From a checkpoint of a small image flow-matching model: arch uvit.
Rows from block 3, named by matrix and row number. Rows with one number belong to one attention dimension. Each number is 200 + 20 x the weight over its row's rms, rounded and kept within 0 to 999. All counts start at 0. After the name is the row's rms in percent of the matrix's.
# q: attention query (model.blocks.3.attn.q.weight, 192x192), inputs 0-95
# k: attention key (model.blocks.3.attn.k.weight, 192x192), inputs 0-95
q.102,097,200,203,196,199,209,176,158,208,202,203,167,191,225,202,236,209,212,164,195,183,211,194,207,216,194,154,186,182,200,188,256,228,207,168,233,176,195,229,203,182,185,197,223,218,204,218,211,203,182,195,245,213,161,204,202,210,188,202,187,217,205,200,200,232,192,201,235,202,193,252,195,204,157,243,219,198,201,191,167,213,186,190,221,215,191,219,177,208,237,187,174,185,199,196,197,192
k.102,100,227,213,191,229,210,208,181,241,213,174,168,206,171,188,188,227,196,216,213,172,172,213,178,203,161,182,217,230,200,210,211,191,165,218,202,209,215,214,152,175,200,208,198,223,229,197,205,213,176,201,178,223,197,174,231,164,217,197,193,184,224,181,192,185,206,165,217,207,192,235,192,182,207,186,205,182,204,196,203,173,192,196,216,190,194,218,150,218,205,203,187,201,204,199,192,202
q.103,081,217,174,179,200,207,159,156,193,215,222,224,169,191,208,176,208,195,189,176,197,214,181,208,236,204,222,185,176,211,171,218,201,215,209,183,203,200,222,222,188,183,205,191,200,164,200,192,206,240,171,203,200,198,185,212,160,194,183,188,219,214,180,166,192,168,188,193,187,237,209,166,195,214,214,204,208,175,208,216,195,186,190,200,236,166,207,171,167,192,214,218,233,184,184,176,193
k.103,082,208,223,190,209,177,240,212,203,237,221,186,226,207,216,195,207,210,221,190,208,240,218,190,202,220,232,211,220,193,181,185,171,171,196,201,227,223,154,188,201,165,220,215,169,200,153,214,168,175,224,197,208,195,185,214,190,192,230,168,191,223,234,172,210,221,185,200,192,186,196,225,187,226,182,206,184,201,180,201,195,219,184,204,214,198,184,193,211,197,224,216,194,221,231,231,174
q.104,106,198,200,184,239,185,191,189,195,252,175,226,217,192,200,217,181,214,213,181,139,214,205,195,228,211,187,180,193,208,204,189,194,174,211,169,181,218,201,177,194,204,198,198,221,216,234,210,235,206,243,210,190,204,201,182,217,217,222,203,219,173,242,222,220,185,202,203,230,220,187,205,191,205,161,220,181,200,233,180,223,182,216,184,222,202,180,220,242,207,184,232,192,208,212,179,219
k.104,095,178,253,197,200,195,209,178,212,211,182,233,179,204,221,209,197,207,201,165,175,199,227,239,163,225,195,201,226,165,187,214,197,199,207,204,183,189,201,196,213,227,200,191,204,173,187,208,186,197,180,196,161,184,191,210,231,198,188,143,237,191,198,187,188,192,161,224,208,185,162,210,193,185,219,216,203,151,182,196,225,206,203,208,160,192,208,231,180,157,194,196,230,222,235,201,190
q.105,106,200,208,190,222,209,182,174,200,177,191,219,239,234,175,202,174,198,187,175,220,205,170,243,188,225,230,211,193,194,258,170,212,201,225,207,171,205,171,207,215,195,167,199,210,197,197,175,187,181,227,220,193,196,176,188,221,165,186,229,179,222,197,194,184,193,168,196,184,204,204,223,203,181,228,223,180,192,172,213,189,207,179,205,190,201,206,188,215,214,230,204,221,212,205,202,218
k.105,098,222,195,236,209,203,165,167,222,178,192,203,221,196,172,229,190,182,209,225,193,163,171,208,222,194,189,218,173,249,199,185,161,204,201,199,203,213,194,205,197,221,224,201,174,210,176,169,177,177,221,200,228,211,203,196,181,193,203,214,223,201,225,200,203,232,214,183,191,165,185,218,173,196,217,227,177,192,203,176,187,182,204,218,195,208,204,194,225,209,216,199,196,182,203,163,183
q.106,090,209,240,178,212,209,199,247,189,231,230,182,215,189,199,209,207,218,188,208,202,201,175,163,191,271,196,206,190,191,198,208,191,179,215,204,234,208,190,180,189,176,183,234,224,186,175,218,224,195,185,202,202,195,166,182,207,207,220,187,183,192,202,252,197,211,201,236,215,240,175,134,198,220,195,189,203,216,212,191,228,197,212,194,176,226,194,241,212,240,201,217,201,199,220,196,176
k.106,092,193,185,210,187,191,238,154,198,207,240,205,180,202,182,226,169,164,188,187,175,209,216,207,202,185,193,215,175,185,185,201,207,220,232,202,214,215,213,223,192,202,174,196,229,216,212,213,177,201,190,193,173,178,208,211,207,199,209,207,231,177,212,236,174,209,210,202,225,180,246,222,179,193,189,222,160,159,204,186,202,160,177,161,160,193,207,196,244,180,193,168,178,170,199,210,186
q.107,100,238,212,210,207,201,223,218,185,190,228,252,209,221,204,149,176,175,220,198,183,202,186,170,209,221,175,181,199,189,206,164,177,207,159,205,219,207,210,194,203,214,196,210,201,205,235,203,179,180,196,207,163,172,186,218,211,177,180,158,141,180,197,216,231,224,182,190,192,204,215,235,237,242,197,202,196,205,207,155,188,205,205,168,186,227,211,203,153,213,193,199,211,210,199,160,200
k.107,098,200,200,218,188,200,192,177,225,213,217,189,193,176,188,236,196,188,199,208,210,209,201,198,233,222,198,219,204,200,203,198,188,184,175,207,216,235,206,216,191,190,189,210,206,199,180,212,209,204,204,202,210,222,174,214,196,198,184,226,161,213,204,181,148,216,201,213,196,166,228,183,200,193,201,188,183,241,173,197,203,198,223,193,194,144,186,173,169,217,179,186,201,228,219,161,200
q.108,091,188,177,161,158,190,180,192,198,169,224,205,186,199,200,198,206,210,172,218,213,182,209,216,195,226,211,197,241,173,193,218,214,187,210,193,222,188,189,214,179,235,179,235,178,241,214,193,202,193,199,218,219,199,183,223,166,187,234,205,216,194,212,188,239,193,207,194,179,195,157,198,208,207,195,186,208,180,145,211,191,241,223,207,177,191,160,191,150,216,199,207,195,223,205,195,199
k.108,100,219,171,212,233,211,176,190,225,205,193,169,141,171,218,206,188,219,202,195,222,230,205,241,208,186,207,195,202,190,208,227,228,230,194,209,164,190,204,197,195,205,163,201,180,203,254,203,182,224,178,201,207,236,226,182,193,172,218,222,208,194,208,164,210,195,216,200,175,177,206,225,204,193,206,162,229,225,227,182,175,204,219,213,183,198,207,201,237,189,196,208,197,212,152,215,205
q.109,105,195,211,176,191,191,192,197,210,225,188,215,232,230,196,214,176,197,212,223,192,182,226,212,216,186,201,206,182,215,201,207,211,188,193,200,164,205,160,208,227,180,178,213,184,195,199,197,188,188,218,202,163,187,202,174,210,179,219,226,200,196,209,201,162,197,196,196,222,211,195,178,198,218,177,205,174,220,230,213,200,205,198,229,193,180,234,174,194,217,223,239,246,235,214,210,239
k.109,101,223,220,158,183,227,202,224,230,200,178,200,190,216,211,202,221,221,207,190,205,175,212,182,184,210,145,188,190,206,213,206,178,203,213,179,196,171,175,221,209,183,200,170,190,157,209,205,202,197,223,171,163,188,211,171,184,209,180,183,197,172,186,205,209,196,206,199,174,202,183,195,210,189,217,178,179,236,218,203,183,238,203,162,204,181,194,223,209,197,192,195,197,211,219,230,217
q.110,110,151,201,173,211,218,205,200,232,180,200,177,222,232,231,179,236,240,177,189,198,214,202,216,213,216,193,201,204,224,186,183,197,182,219,209,226,206,214,211,218,225,197,256,171,182,202,188,214,234,210,186,186,202,175,202,148,205,215,163,205,185,209,164,174,192,186,233,187,192,195,199,215,197,197,203,204,197,181,235,186,185,192,228,209,204,218,196,216,214,178,195,231,198,189,170,205
k.110,119,186,173,199,169,215,226,195,183,202,185,198,170,191,225,193,177,177,213,149,224,214,170,211,236,198,213,209,168,194,201,188,184,196,197,175,213,224,200,253,213,211,164,200,209,191,216,228,222,213,196,196,206,204,220,202,190,177,223,219,238,220,182,209,189,215,210,209,202,158,203,214,211,204,185,185,204,237,185,240,162,169,202,176,190,177,197,195,212,226,200,201,192,222,171,221,180
q.111,080,181,182,189,209,170,205,176,236,218,183,202,220,204,236,201,242,201,192,217,206,199,173,193,178,191,217,223,205,209,197,213,221,217,190,221,188,182,187,186,153,207,188,235,202,243,211,205,223,226,198,205,181,210,203,194,194,220,192,179,232,213,184,182,196,173,186,193,189,219,189,221,205,224,211,181,207,189,190,205,201,180,207,201,224,183,192,246,218,227,207,192,193,225,202,183,180
k.111,082,222,218,198,168,246,194,198,194,210,216,175,211,204,188,189,207,215,190,223,200,145,211,209,204,230,226,196,191,244,184,245,196,174,228,187,210,212,213,195,222,203,192,167,179,211,193,218,189,210,197,223,199,204,205,178,178,211,195,184,206,210,164,206,185,238,194,202,189,194,202,213,208,166,200,207,195,212,235,207,208,210,189,184,196,209,213,195,221,228,207,236,183,223,212,183,206
q.112,093,192,201,219,221,203,210,206,226,172,213,223,194,204,161,208,166,174,201,209,190,238,203,173,201,218,191,192,216,204,175,235,236,188,182,236,195,233,189,203,188,195,214,187,183,211,188,246,198,212,234,211,191,207,167,170,194,226,206,204,184,221,212,179,189,193,198,193,173,168,184,185,185,192,169,229,163,196,223,195,216,189,188,164,206,213,191,196,189,187,194,240,216,193,199,220,194
k.112,095,179,188,237,180,209,183,223,193,227,202,178,189,226,193,194,169,179,206,229,199,173,171,189,196,216,195,180,219,201,197,218,183,200,184,195,174,176,206,192,185,212,188,228,172,217,224,197,223,224,192,181,212,184,201,207,195,210,198,208,234,191,191,201,178,198,206,198,223,213,202,189,186,233,136,177,227,183,194,151,240,193,177,189,167,224,183,215,212,194,206,208,226,216,164,221,217
q.113,104,189,192,207,227,173,198,236,198,203,178,198,193,212,186,164,198,204,204,194,193,194,214,212,225,199,207,210,176,207,207,210,209,197,208,186,199,201,190,173,221,191,203,196,195,175,177,168,161,203,208,197,205,195,195,185,184,207,208,178,242,195,211,203,229,191,201,205,219,204,225,232,176,205,205,171,189,228,188,212,219,219,171,230,179,218,163,206,199,205,228,195,184,238,228,206,214
k.113,106,205,188,197,217,188,198,218,193,228,205,213,209,184,187,188,212,210,199,207,217,191,150,210,245,197,245,219,218,221,244,176,186,214,190,148,211,185,202,179,230,217,227,206,230,213,176,172,235,191,180,173,168,224,198,196,169,212,190,223,225,184,223,225,205,208,218,190,171,186,222,227,232,187,169,190,177,188,192,171,222,203,145,214,188,218,200,181,180,175,203,230,187,189,218,198,243
q.114,090,203,203,206,223,186,206,210,209,164,206,179,193,188,207,213,229,198,200,147,194,174,191,170,231,228,185,205,171,187,181,197,190,188,215,184,212,194,209,170,207,227,211,196,191,204,182,255,194,207,228,179,222,200,232,189,190,214,201,178,194,199,202,223,192,200,218,200,194,202,215,159,199,183,213,236,215,210,178,202,177,216,186,193,221,168,198,219,186,167,219,204,158,203,165,172,206
k.114,088,166,217,181,179,150,159,178,235,204,184,193,181,229,197,226,223,200,178,195,193,146,205,183,198,204,211,214,201,196,175,185,159,208,193,200,215,160,190,219,183,204,186,163,215,206,197,185,199,237,217,185,175,192,187,214,212,194,266,199,203,225,212,190,211,210,217,177,191,188,179,217,219,141,182,185,173,192,203,214,190,196,188,210,202,183,223,211,186,201,201,186,168,181,183,187,148
q.115,093,193,217,220,221,191,183,179,197,201,213,210,226,200,230,218,168,186,199,201,216,191,194,179,201,172,212,205,243,188,234,179,201,185,242,201,197,232,199,187,209,194,222,182,212,224,178,229,230,249,201,190,208,195,231,218,183,205,214,198,202,185,228,212,200,196,176,203,208,242,196,203,133,214,199,214,193,185,242,218,211,183,227,231,221,200,212,170,232,193,182,201,222,218,220,196,188
k.115,085,177,174,192,210,185,192,181,200,193,211,223,190,199,210,214,201,211,156,208,203,182,226,201,213,178,228,227,184,197,225,178,215,177,177,135,183,160,167,178,218,187,207,216,228,196,165,255,217,196,214,190,190,200,191,238,211,187,232,182,192,226,193,191,192,181,184,206,209,202,233,193,190,185,192,195,206,180,209,177,213,199,225,209,204,215,198,182,191,209,205,219,195,200,197,199,179
q.116,089,213,174,218,196,222,195,205,162,225,202,184,204,220,218,177,194,212,200,218,223,232,169,230,208,228,198,221,201,222,162,203,203,199,227,203,211,194,217,219,189,182,215,231,218,172,179,213,167,208,250,192,188,217,207,175,169,190,171,162,195,164,169,178,189,216,234,173,223,211,225,187,197,176,188,188,188,225,226,180,189,207,201,242,224,206,199,160,206,206,166,223,248,159,230,187,191
k.116,095,201,209,192,179,175,213,200,207,225,184,228,183,192,209,217,219,204,189,211,163,195,222,206,212,210,182,212,227,202,194,184,197,200,152,182,218,195,218,166,187,167,177,186,208,207,142,214,195,197,174,221,161,220,176,197,197,251,181,240,207,210,209,222,198,169,150,197,202,196,219,170,175,213,206,208,190,198,212,207,195,273,217,173,196,191,209,208,210,238,235,225,214,207,206,189,180
q.117,093,199,193,181,217,185,221,198,198,225,224,188,195,218,200,207,208,207,249,159,201,209,191,195,174,195,203,190,210,208,182,192,225,174,216,192,211,186,160,231,196,205,210,200,201,209,253,183,221,211,221,208,203,190,185,189,223,213,238,199,225,193,199,192,223,145,236,189,185,186,202,220,218,176,170,195,187,194,193,237,201,251,209,169,206,202,176,212,210,193,197,202,164,214,196,226,169
k.117,094,212,203,188,227,157,218,208,198,209,249,183,200,159,217,203,189,218,197,179,220,179,201,225,180,164,146,225,238,181,189,219,229,195,190,195,198,212,189,207,223,181,217,199,188,212,214,216,184,241,174,218,203,200,204,139,165,205,218,190,206,234,193,204,217,192,198,175,237,145,201,193,172,171,194,243,196,199,198,206,208,217,200,193,174,212,185,179,198,205,217,225,180,203,210,217,243
q.118,102,179,201,205,221,195,212,195,202,217,173,214,235,193,235,197,222,203,192,219,250,179,197,173,181,185,179,187,188,223,197,168,193,195,226,201,217,245,191,222,202,215,238,206,230,241,167,211,205,219,228,218,194,186,196,206,185,129,187,190,219,194,211,200,187,213,168,163,182,200,206,195,184,209,211,208,192,176,219,224,233,182,175,188,201,216,193,214,212,223,178,225,173,193,186,207,197
k.118,084,191,184,207,181,212,190,184,192,201,175,231,206,221,186,225,229,200,199,227,204,195,197,216,207,169,206,193,211,193,177,179,217,188,190,181,171,208,177,217,175,208,203,202,234,203,183,208,213,213,198,193,184,208,183,224,199,209,189,209,201,190,214,184,194,188,178,166,200,187,220,181,187,219,189,227,216,220,199,170,222,200,257,158,217,218,190,181,198,173,181,177,187,198,151,198,177
q.119,096,223,196,193,160,191,183,191,204,205,239,214,173,185,212,165,216,175,223,225,240,223,187,218,167,220,214,223,196,185,211,225,216,208,241,209,225,184,242,197,182,192,210,184,202,188,207,173,204,154,233,234,212,166,199,222,152,183,196,187,196,203,189,220,187,195,202,179,232,169,201,227,197,222,210,178,206,242,206,179,181,198,229,209,200,223,145,171,171,203,229,210,185,187,202,171,189
k.119,092,214,209,207,207,183,184,170,163,208,223,182,200,165,172,196,177,184,191,234,184,184,218,199,194,189,209,224,229,208,234,235,217,176,163,193,178,199,214,191,171,163,207,205,189,201,188,220,181,165,189,196,226,205,217,197,212,220,208,208,206,179,210,183,208,156,182,251,191,206,208,187,198,234,190,219,212,204,172,197,207,221,179,224,194,204,183,181,193,171,193,207,233,165,210,182,176
q.120,090,200,187,142,197,208,198,196,217,177,200,211,221,214,182,207,193,189,218,164,160,220,233,206,215,191,190,197,201,187,200,199,193,162,187,193,190,201,220,169,191,195,235,167,209,229,203,183,183,169,228,205,188,196,172,217,219,214,203,204,202,179,183,201,183,217,184,230,198,177,162,197,192,240,181,218,201,211,190,207,201,202,197,171,211,178,225,214,161,210,191,218,204,224,194,180,187
k.120,102,228,252,208,177,178,221,187,193,239,185,194,205,239,202,238,207,180,228,213,178,208,255,225,171,184,209,188,222,223,226,175,195,185,162,207,181,182,198,231,157,194,206,199,228,200,201,195,195,162,231,245,181,196,210,171,221,193,177,197,233,176,214,176,188,200,200,214,205,178,185,203,203,209,196,197,177,202,194,217,212,213,220,224,215,200,172,171,185,193,195,220,222,202,189,228,178
q.121,099,227,181,217,222,212,203,195,199,203,205,203,190,181,220,186,188,177,218,218,205,186,231,206,189,180,154,210,187,208,202,193,205,211,196,194,180,209,214,227,170,202,162,174,183,147,196,187,191,169,206,180,165,191,219,218,164,219,206,186,176,206,185,215,217,247,190,201,189,163,188,212,209,230,171,161,250,195,221,206,192,226,185,218,192,213,224,193,199,187,221,232,228,194,178,183,152
k.121,109,238,226,173,207,195,204,201,232,203,208,182,187,170,206,170,170,187,168,178,204,232,192,195,198,151,203,202,201,234,182,192,177,210,205,211,195,190,199,234,193,192,224,191,198,219,200,180,155,175,180,218,211,222,207,175,214,234,223,167,187,215,179,201,156,209,241,208,234,183,145,190,199,215,208,187,225,221,226,171,202,191,234,224,200,180,182,218,190,193,185,170,196,249,215,210,210
q.122,114,192,229,209,214,198,227,208,209,194,204,188,212,221,186,201,181,192,203,166,203,177,182,197,200,211,217,225,196,192,179,221,196,233,201,176,179,253,201,210,202,181,221,181,198,185,168,169,172,191,199,241,218,188,182,197,213,167,199,187,235,198,194,170,210,226,220,238,223,177,223,211,192,181,180,213,224,225,208,174,224,176,202,197,187,186,191,188,188,192,210,216,218,180,235,200,176
k.122,106,208,192,228,190,200,205,199,225,200,226,232,223,211,197,195,155,161,191,178,201,189,225,204,221,191,207,187,211,180,214,182,202,200,181,224,208,203,230,192,200,180,212,170,170,206,206,156,166,167,158,231,210,222,183,206,193,216,196,182,207,181,188,199,196,201,225,213,200,154,204,242,226,245,204,229,174,228,191,226,200,210,227,173,153,190,214,164,201,195,186,229,198,214,216,203,177
q.123,081,230,185,167,186,197,179,177,239,212,200,209,207,235,172,214,220,182,195,164,225,176,240,189,201,222,216,186,214,181,224,178,214,190,205,171,189,186,203,195,223,194,203,198,199,203,204,193,188,213,195,213,204,214,209,208,184,189,193,191,249,160,246,177,202,163,196,211,194,168,190,223,220,219,201,200,202,203,217,174,180,204,194,210,190,208,174,196,190,233,210,174,165,203,157,228,216
k.123,094,192,195,180,205,201,165,183,191,231,209,176,196,178,160,175,210,183,210,221,203,196,198,165,199,193,210,205,185,213,185,192,214,188,203,176,205,175,187,197,168,212,216,203,209,222,199,231,203,191,182,207,190,205,210,183,193,212,244,197,154,198,232,202,201,196,174,197,175,186,237,199,242,212,195,137,207,221,211,183,194,209,190,202,219,210,150,172,226,151,195,202,173,217,184,200,197
q.124,104,232,197,207,195,197,192,194,243,208,191,223,189,168,183,220,188,186,229,204,179,187,186,190,180,191,210,184,202,193,204,210,180,208,218,188,212,226,168,214,208,198,207,242,194,225,193,237,206,177,155,219,211,194,194,191,229,208,209,201,232,222,188,246,206,240,216,195,237,212,160,190,173,173,159,218,230,194,222,172,181,188,187,199,188,190,218,183,198,193,199,165,217,201,202,197,188
k.124,105,214,192,188,213,206,194,229,169,181,241,217,213,222,163,213,198,217,234,207,201,181,208,190,196,187,179,176,215,192,202,212,162,134,207,225,177,175,193,168,211,216,200,195,168,236,201,216,207,180,189,238,173,183,193,220,228,170,203,183,203,217,226,191,193,224,202,191,181,195,195,197,194,183,212,229,171,203,216,199,210,184,223,220,204,217,168,202,192,215,211,210,195,195,208,198,200
q.125,099,203,188,202,208,219,177,191,192,211,199,211,195,195,179,225,170,195,234,206,220,206,217,209,235,195,205,162,192,179,237,195,189,196,166,184,196,214,224,205,204,211,166,209,205,228,216,198,187,194,205,185,200,207,197,168,229,206,190,205,176,169,225,216,228,219,213,188,253,215,238,202,158,186,171,207,187,207,230,225,191,236,187,212,175,224,156,210,176,244,195,230,164,210,202,213,188
k.125,107,200,209,183,179,176,174,174,202,180,210,222,195,176,207,171,195,237,188,206,183,224,229,227,201,188,160,221,197,210,154,192,211,186,195,171,188,167,162,178,187,184,208,236,214,182,192,196,179,219,208,220,212,239,220,209,218,217,185,209,171,165,205,193,211,198,169,190,211,219,202,187,195,204,187,215,236,207,191,208,215,188,201,237,157,196,184,218,195,206,205,169,171,154,252,186,186
q.126,101,250,226,198,207,191,175,215,215,190,217,191,178,197,170,198,208,202,226,157,204,234,183,188,213,214,228,203,190,204,191,206,198,207,183,203,215,169,219,159,193,201,214,158,193,225,207,228,186,199,186,204,211,205,192,177,217,210,219,178,203,196,221,206,204,208,188,195,201,157,177,246,213,169,202,172,207,221,199,184,200,226,241,226,177,212,211,200,178,166,178,163,172,216,172,201,179
k.126,098,208,194,236,199,188,213,192,190,189,254,183,214,194,186,177,216,181,188,209,169,219,206,165,203,180,192,172,196,209,223,133,192,196,188,193,169,188,211,174,221,227,239,191,216,213,208,213,195,169,206,190,201,214,213,221,208,211,182,236,173,215,225,203,236,205,197,239,187,202,171,181,203,181,212,178,199,185,190,218,237,201,201,221,180,198,206,165,199,220,199,204,183,211,189,191,173
q.127,088,173,193,196,218,149,195,206,213,198,198,179,180,155,221,206,208,199,214,181,176,181,217,182,164,206,186,197,233,186,204,173,210,188,199,169,215,177,192,191,222,219,220,182,169,160,204,208,202,169,194,203,192,230,212,192,191,226,212,224,205,180,186,213,239,174,193,207,165,178,200,198,217,211,208,205,234,194,203,156,179,190,210,190,198,200,207,183,200,175,211,191,195,209,187,227,191
k.127,093,199,172,193,211,225,212,204,195,193,203,180,170,175,193,207,188,200,187,187,228,205,189,239,165,207,238,176,186,206,222,228,195,224,209,172,196,193,228,210,192,191,232,191,199,205,219,193,234,202,171,183,200,157,199,179,198,186,249,175,195,209,185,214,194,219,200,169,208,164,204,238,200,209,185,189,222,222,232,190,188,202,192,155,198,214,223,187,213,201,196,199,203,256,185,228,222
q.128,082,210,191,201,240,226,192,218,195,198,171,188,210,200,200,175,211,190,233,219,227,190,155,182,200,220,221,204,191,184,220,172,213,199,203,196,212,203,189,167,169,191,195,247,192,196,179,201,211,189,210,227,193,205,182,202,184,192,212,216,196,209,210,182,197,222,193,247,265,179,192,200,198,203,217,169,259,198,213,207,206,194,194,197,169,188,230,243,196,222,203,201,226,217,229,174,214
k.128,090,201,196,210,207,213,182,214,203,218,198,231,196,152,190,208,202,202,211,199,202,204,209,163,180,216,193,201,219,222,200,193,198,167,191,194,225,221,206,185,167,215,193,154,207,225,235,165,198,239,161,210,236,213,215,171,184,169,223,199,209,211,200,180,177,170,175,189,194,160,205,177,217,192,232,162,201,206,220,197,178,214,246,210,176,221,184,206,208,177,204,184,211,182,193,196,211
q.129,101,194,209,195,171,185,217,205,192,186,183,203,193,190,172,184,193,191,195,203,206,219,194,217,217,186,211,214,180,216,229,185,194,212,190,183,230,230,197,225,212,198,194,195,200,160,183,180,191,214,215,209,227,191,205,196,194,190,213,220,214,227,225,216,214,181,201,190,183,235,210,221,226,164,202,225,171,209,239,218,200,216,173,187,174,200,185,179,243,194,205,180,189,171,263,211,235
k.129,090,202,229,206,181,202,180,237,189,205,177,217,184,235,190,172,248,179,200,201,178,192,210,184,220,202,199,217,209,205,212,216,168,193,226,194,206,234,209,178,194,208,185,210,169,203,228,175,193,162,197,205,245,198,206,233,185,201,186,224,207,188,195,196,189,168,209,227,204,182,222,220,240,222,210,219,215,205,214,178,221,207,219,232,209,209,198,203,217,207,191,214,209,219,197,197,214
q.130,084,210,231,218,202,220,182,202,176,188,205,219,210,180,164,216,212,190,221,214,222,174,190,195,204,171,186,182,175,219,204,203,183,189,192,177,222,202,170,245,197,171,200,158,226,237,189,173,212,190,171,210,194,198,170,226,210,183,200,179,211,189,211,221,166,173,194,169,221,195,200,179,184,187,184,187,212,208,230,202,200,193,198,221,202,198,193,201,230,161,187,204,193,188,207,194,197
k.130,086,226,216,190,167,188,193,231,189,198,207,214,205,205,170,219,208,207,208,157,182,156,198,207,198,193,178,205,181,217,165,194,184,229,227,182,180,183,195,216,213,229,211,187,199,197,164,171,221,188,201,195,215,193,188,202,200,199,194,226,205,216,197,249,174,204,205,222,182,195,210,209,216,182,196,170,200,197,230,243,219,226,162,206,224,153,188,191,222,217,220,199,194,207,202,222,198
q.131,099,186,206,205,203,182,213,202,242,161,211,226,196,203,220,197,219,210,195,193,228,177,219,203,220,213,225,204,187,200,223,192,205,188,209,188,203,185,211,227,215,202,180,175,249,188,205,248,194,217,214,177,224,200,180,206,219,201,195,195,199,222,201,209,220,185,213,196,173,239,157,221,206,194,223,215,205,198,187,225,211,192,201,218,219,208,217,202,186,199,227,173,179,161,178,201,232
k.131,088,194,208,216,199,228,161,210,211,218,200,207,222,185,210,229,224,217,194,212,205,200,168,213,209,182,188,208,174,229,233,199,193,197,197,180,198,208,150,193,209,177,173,227,205,206,178,216,151,186,169,192,207,236,183,229,178,169,207,187,218,222,215,183,220,186,200,232,194,191,196,204,210,165,219,187,194,155,211,196,213,189,195,216,191,158,183,194,185,202,217,183,213,193,199,223,194
q.132,090,182,230,197,206,202,226,197,190,201,222,213,214,194,181,231,177,169,196,215,215,185,195,205,223,203,194,196,196,186,212,246,184,178,196,201,209,171,223,209,210,189,202,174,208,200,228,221,185,172,202,211,195,155,186,195,204,214,187,167,175,212,183,194,227,181,212,196,212,194,181,190,209,216,196,209,216,155,194,205,193,210,171,201,201,217,220,176,206,211,186,176,196,223,185,173,205
k.132,086,190,215,208,216,219,228,189,173,204,241,191,186,212,185,215,187,174,212,163,197,191,185,190,155,191,226,174,197,168,209,178,232,186,176,214,228,212,202,203,210,214,218,196,173,188,205,182,200,166,218,197,236,214,228,194,195,177,217,182,163,199,188,196,191,236,176,193,177,240,212,178,193,200,168,228,170,165,215,250,208,209,213,251,199,215,233,186,240,188,152,218,175,214,194,188,190
q.133,113,206,202,166,192,208,187,241,212,217,201,201,186,193,198,209,210,173,243,220,193,194,161,237,190,205,211,214,196,175,211,260,192,204,194,205,145,229,220,201,211,198,184,227,193,188,231,211,182,205,198,154,196,199,205,202,202,193,184,170,191,190,206,195,206,191,231,217,195,219,214,198,187,226,218,175,231,200,196,182,183,223,218,182,177,225,189,182,225,211,211,196,225,222,239,213,183
k.133,113,207,179,224,199,173,224,181,207,182,213,205,175,182,202,222,182,212,174,223,196,182,226,191,207,175,201,161,188,188,234,171,203,169,223,184,215,179,207,216,228,196,192,177,189,195,185,178,148,192,165,199,195,214,189,208,228,196,205,204,172,200,187,215,199,204,178,192,170,200,230,160,164,184,191,218,181,213,196,203,213,181,205,191,195,209,188,202,195,153,205,153,193,199,162,160,176
q.134,100,173,174,182,205,202,189,210,197,221,195,180,203,240,210,188,219,180,219,208,188,195,213,196,201,212,188,198,182,241,167,207,203,199,218,185,180,189,181,152,209,207,165,211,217,199,179,214,173,195,216,206,216,213,192,209,186,193,208,198,204,217,218,193,211,184,197,214,174,202,215,244,206,224,182,156,163,202,192,219,170,206,184,220,206,220,216,227,200,212,208,212,200,212,205,201,198
k.134,104,187,173,221,186,240,192,188,200,135,201,182,200,201,197,177,200,219,197,192,233,218,195,194,170,180,192,196,177,193,184,203,228,219,190,224,202,220,192,201,210,192,217,185,202,231,222,190,218,224,153,216,173,189,211,174,251,181,211,183,188,200,175,216,174,186,205,168,223,172,187,201,134,218,198,221,198,209,229,184,209,176,224,199,224,199,200,201,210,235,197,210,197,224,214,206,224
q.135,091,216,194,171,198,225,210,231,158,215,192,205,195,217,207,177,222,196,190,194,220,212,195,240,228,226,230,190,205,206,221,163,215,223,187,188,203,198,179,192,224,192,218,193,194,210,208,210,194,244,211,202,200,203,208,188,229,173,193,228,170,173,220,175,208,205,181,155,215,216,179,181,173,206,184,196,202,222,205,207,214,204,187,202,184,181,201,186,183,216,184,195,197,230,212,183,219
k.135,095,182,185,210,167,195,176,202,228,211,193,173,204,217,200,217,191,191,172,211,178,192,213,213,195,184,170,190,177,221,199,154,181,206,199,207,211,222,219,211,230,178,200,221,221,215,188,229,203,222,200,215,220,240,235,200,192,206,176,228,207,201,161,159,238,209,210,206,220,192,184,216,192,208,196,193,215,188,208,186,181,179,192,183,220,175,195,228,231,200,222,177,137,180,211,213,159
q.136,089,195,213,196,190,209,180,186,170,215,228,210,214,196,170,182,260,209,211,210,170,224,202,188,202,235,249,181,192,224,183,178,207,216,204,177,215,234,188,195,183,169,185,228,174,186,207,212,217,190,212,187,185,227,189,224,196,191,220,229,214,156,214,194,188,195,190,222,151,225,225,202,208,237,192,189,229,199,196,231,182,222,225,176,194,220,164,208,188,236,228,193,189,232,222,190,183
k.136,097,178,225,204,172,215,204,232,227,229,213,219,159,191,210,228,188,190,188,179,222,206,189,183,225,188,163,196,188,183,200,195,196,189,202,178,216,210,174,194,217,183,185,194,216,166,179,169,184,219,200,232,247,172,152,193,232,177,216,204,194,199,191,185,204,170,205,220,200,179,194,193,189,203,180,198,227,186,203,188,183,195,180,254,201,214,199,222,217,210,169,220,196,156,183,207,220
q.137,084,201,175,215,193,188,208,188,173,190,219,221,205,196,229,193,219,184,256,201,227,180,161,213,198,208,213,174,222,188,203,164,214,198,179,186,219,168,168,204,170,215,200,207,168,203,220,181,192,184,176,190,220,223,190,208,239,182,221,231,187,186,193,208,237,219,217,212,168,184,230,202,224,192,192,239,182,197,182,190,182,192,242,228,180,186,193,178,217,165,182,205,217,221,176,201,167
k.137,095,187,177,210,201,171,191,206,220,195,206,189,201,214,192,216,183,205,166,243,192,201,180,161,186,206,213,182,172,187,190,179,184,199,209,182,193,232,194,231,211,205,194,229,178,191,227,204,217,194,206,185,188,184,182,186,214,182,202,234,190,166,288,184,193,197,197,192,221,219,194,207,168,184,228,209,218,176,179,180,220,194,223,189,185,204,223,218,169,194,160,225,159,214,196,167,208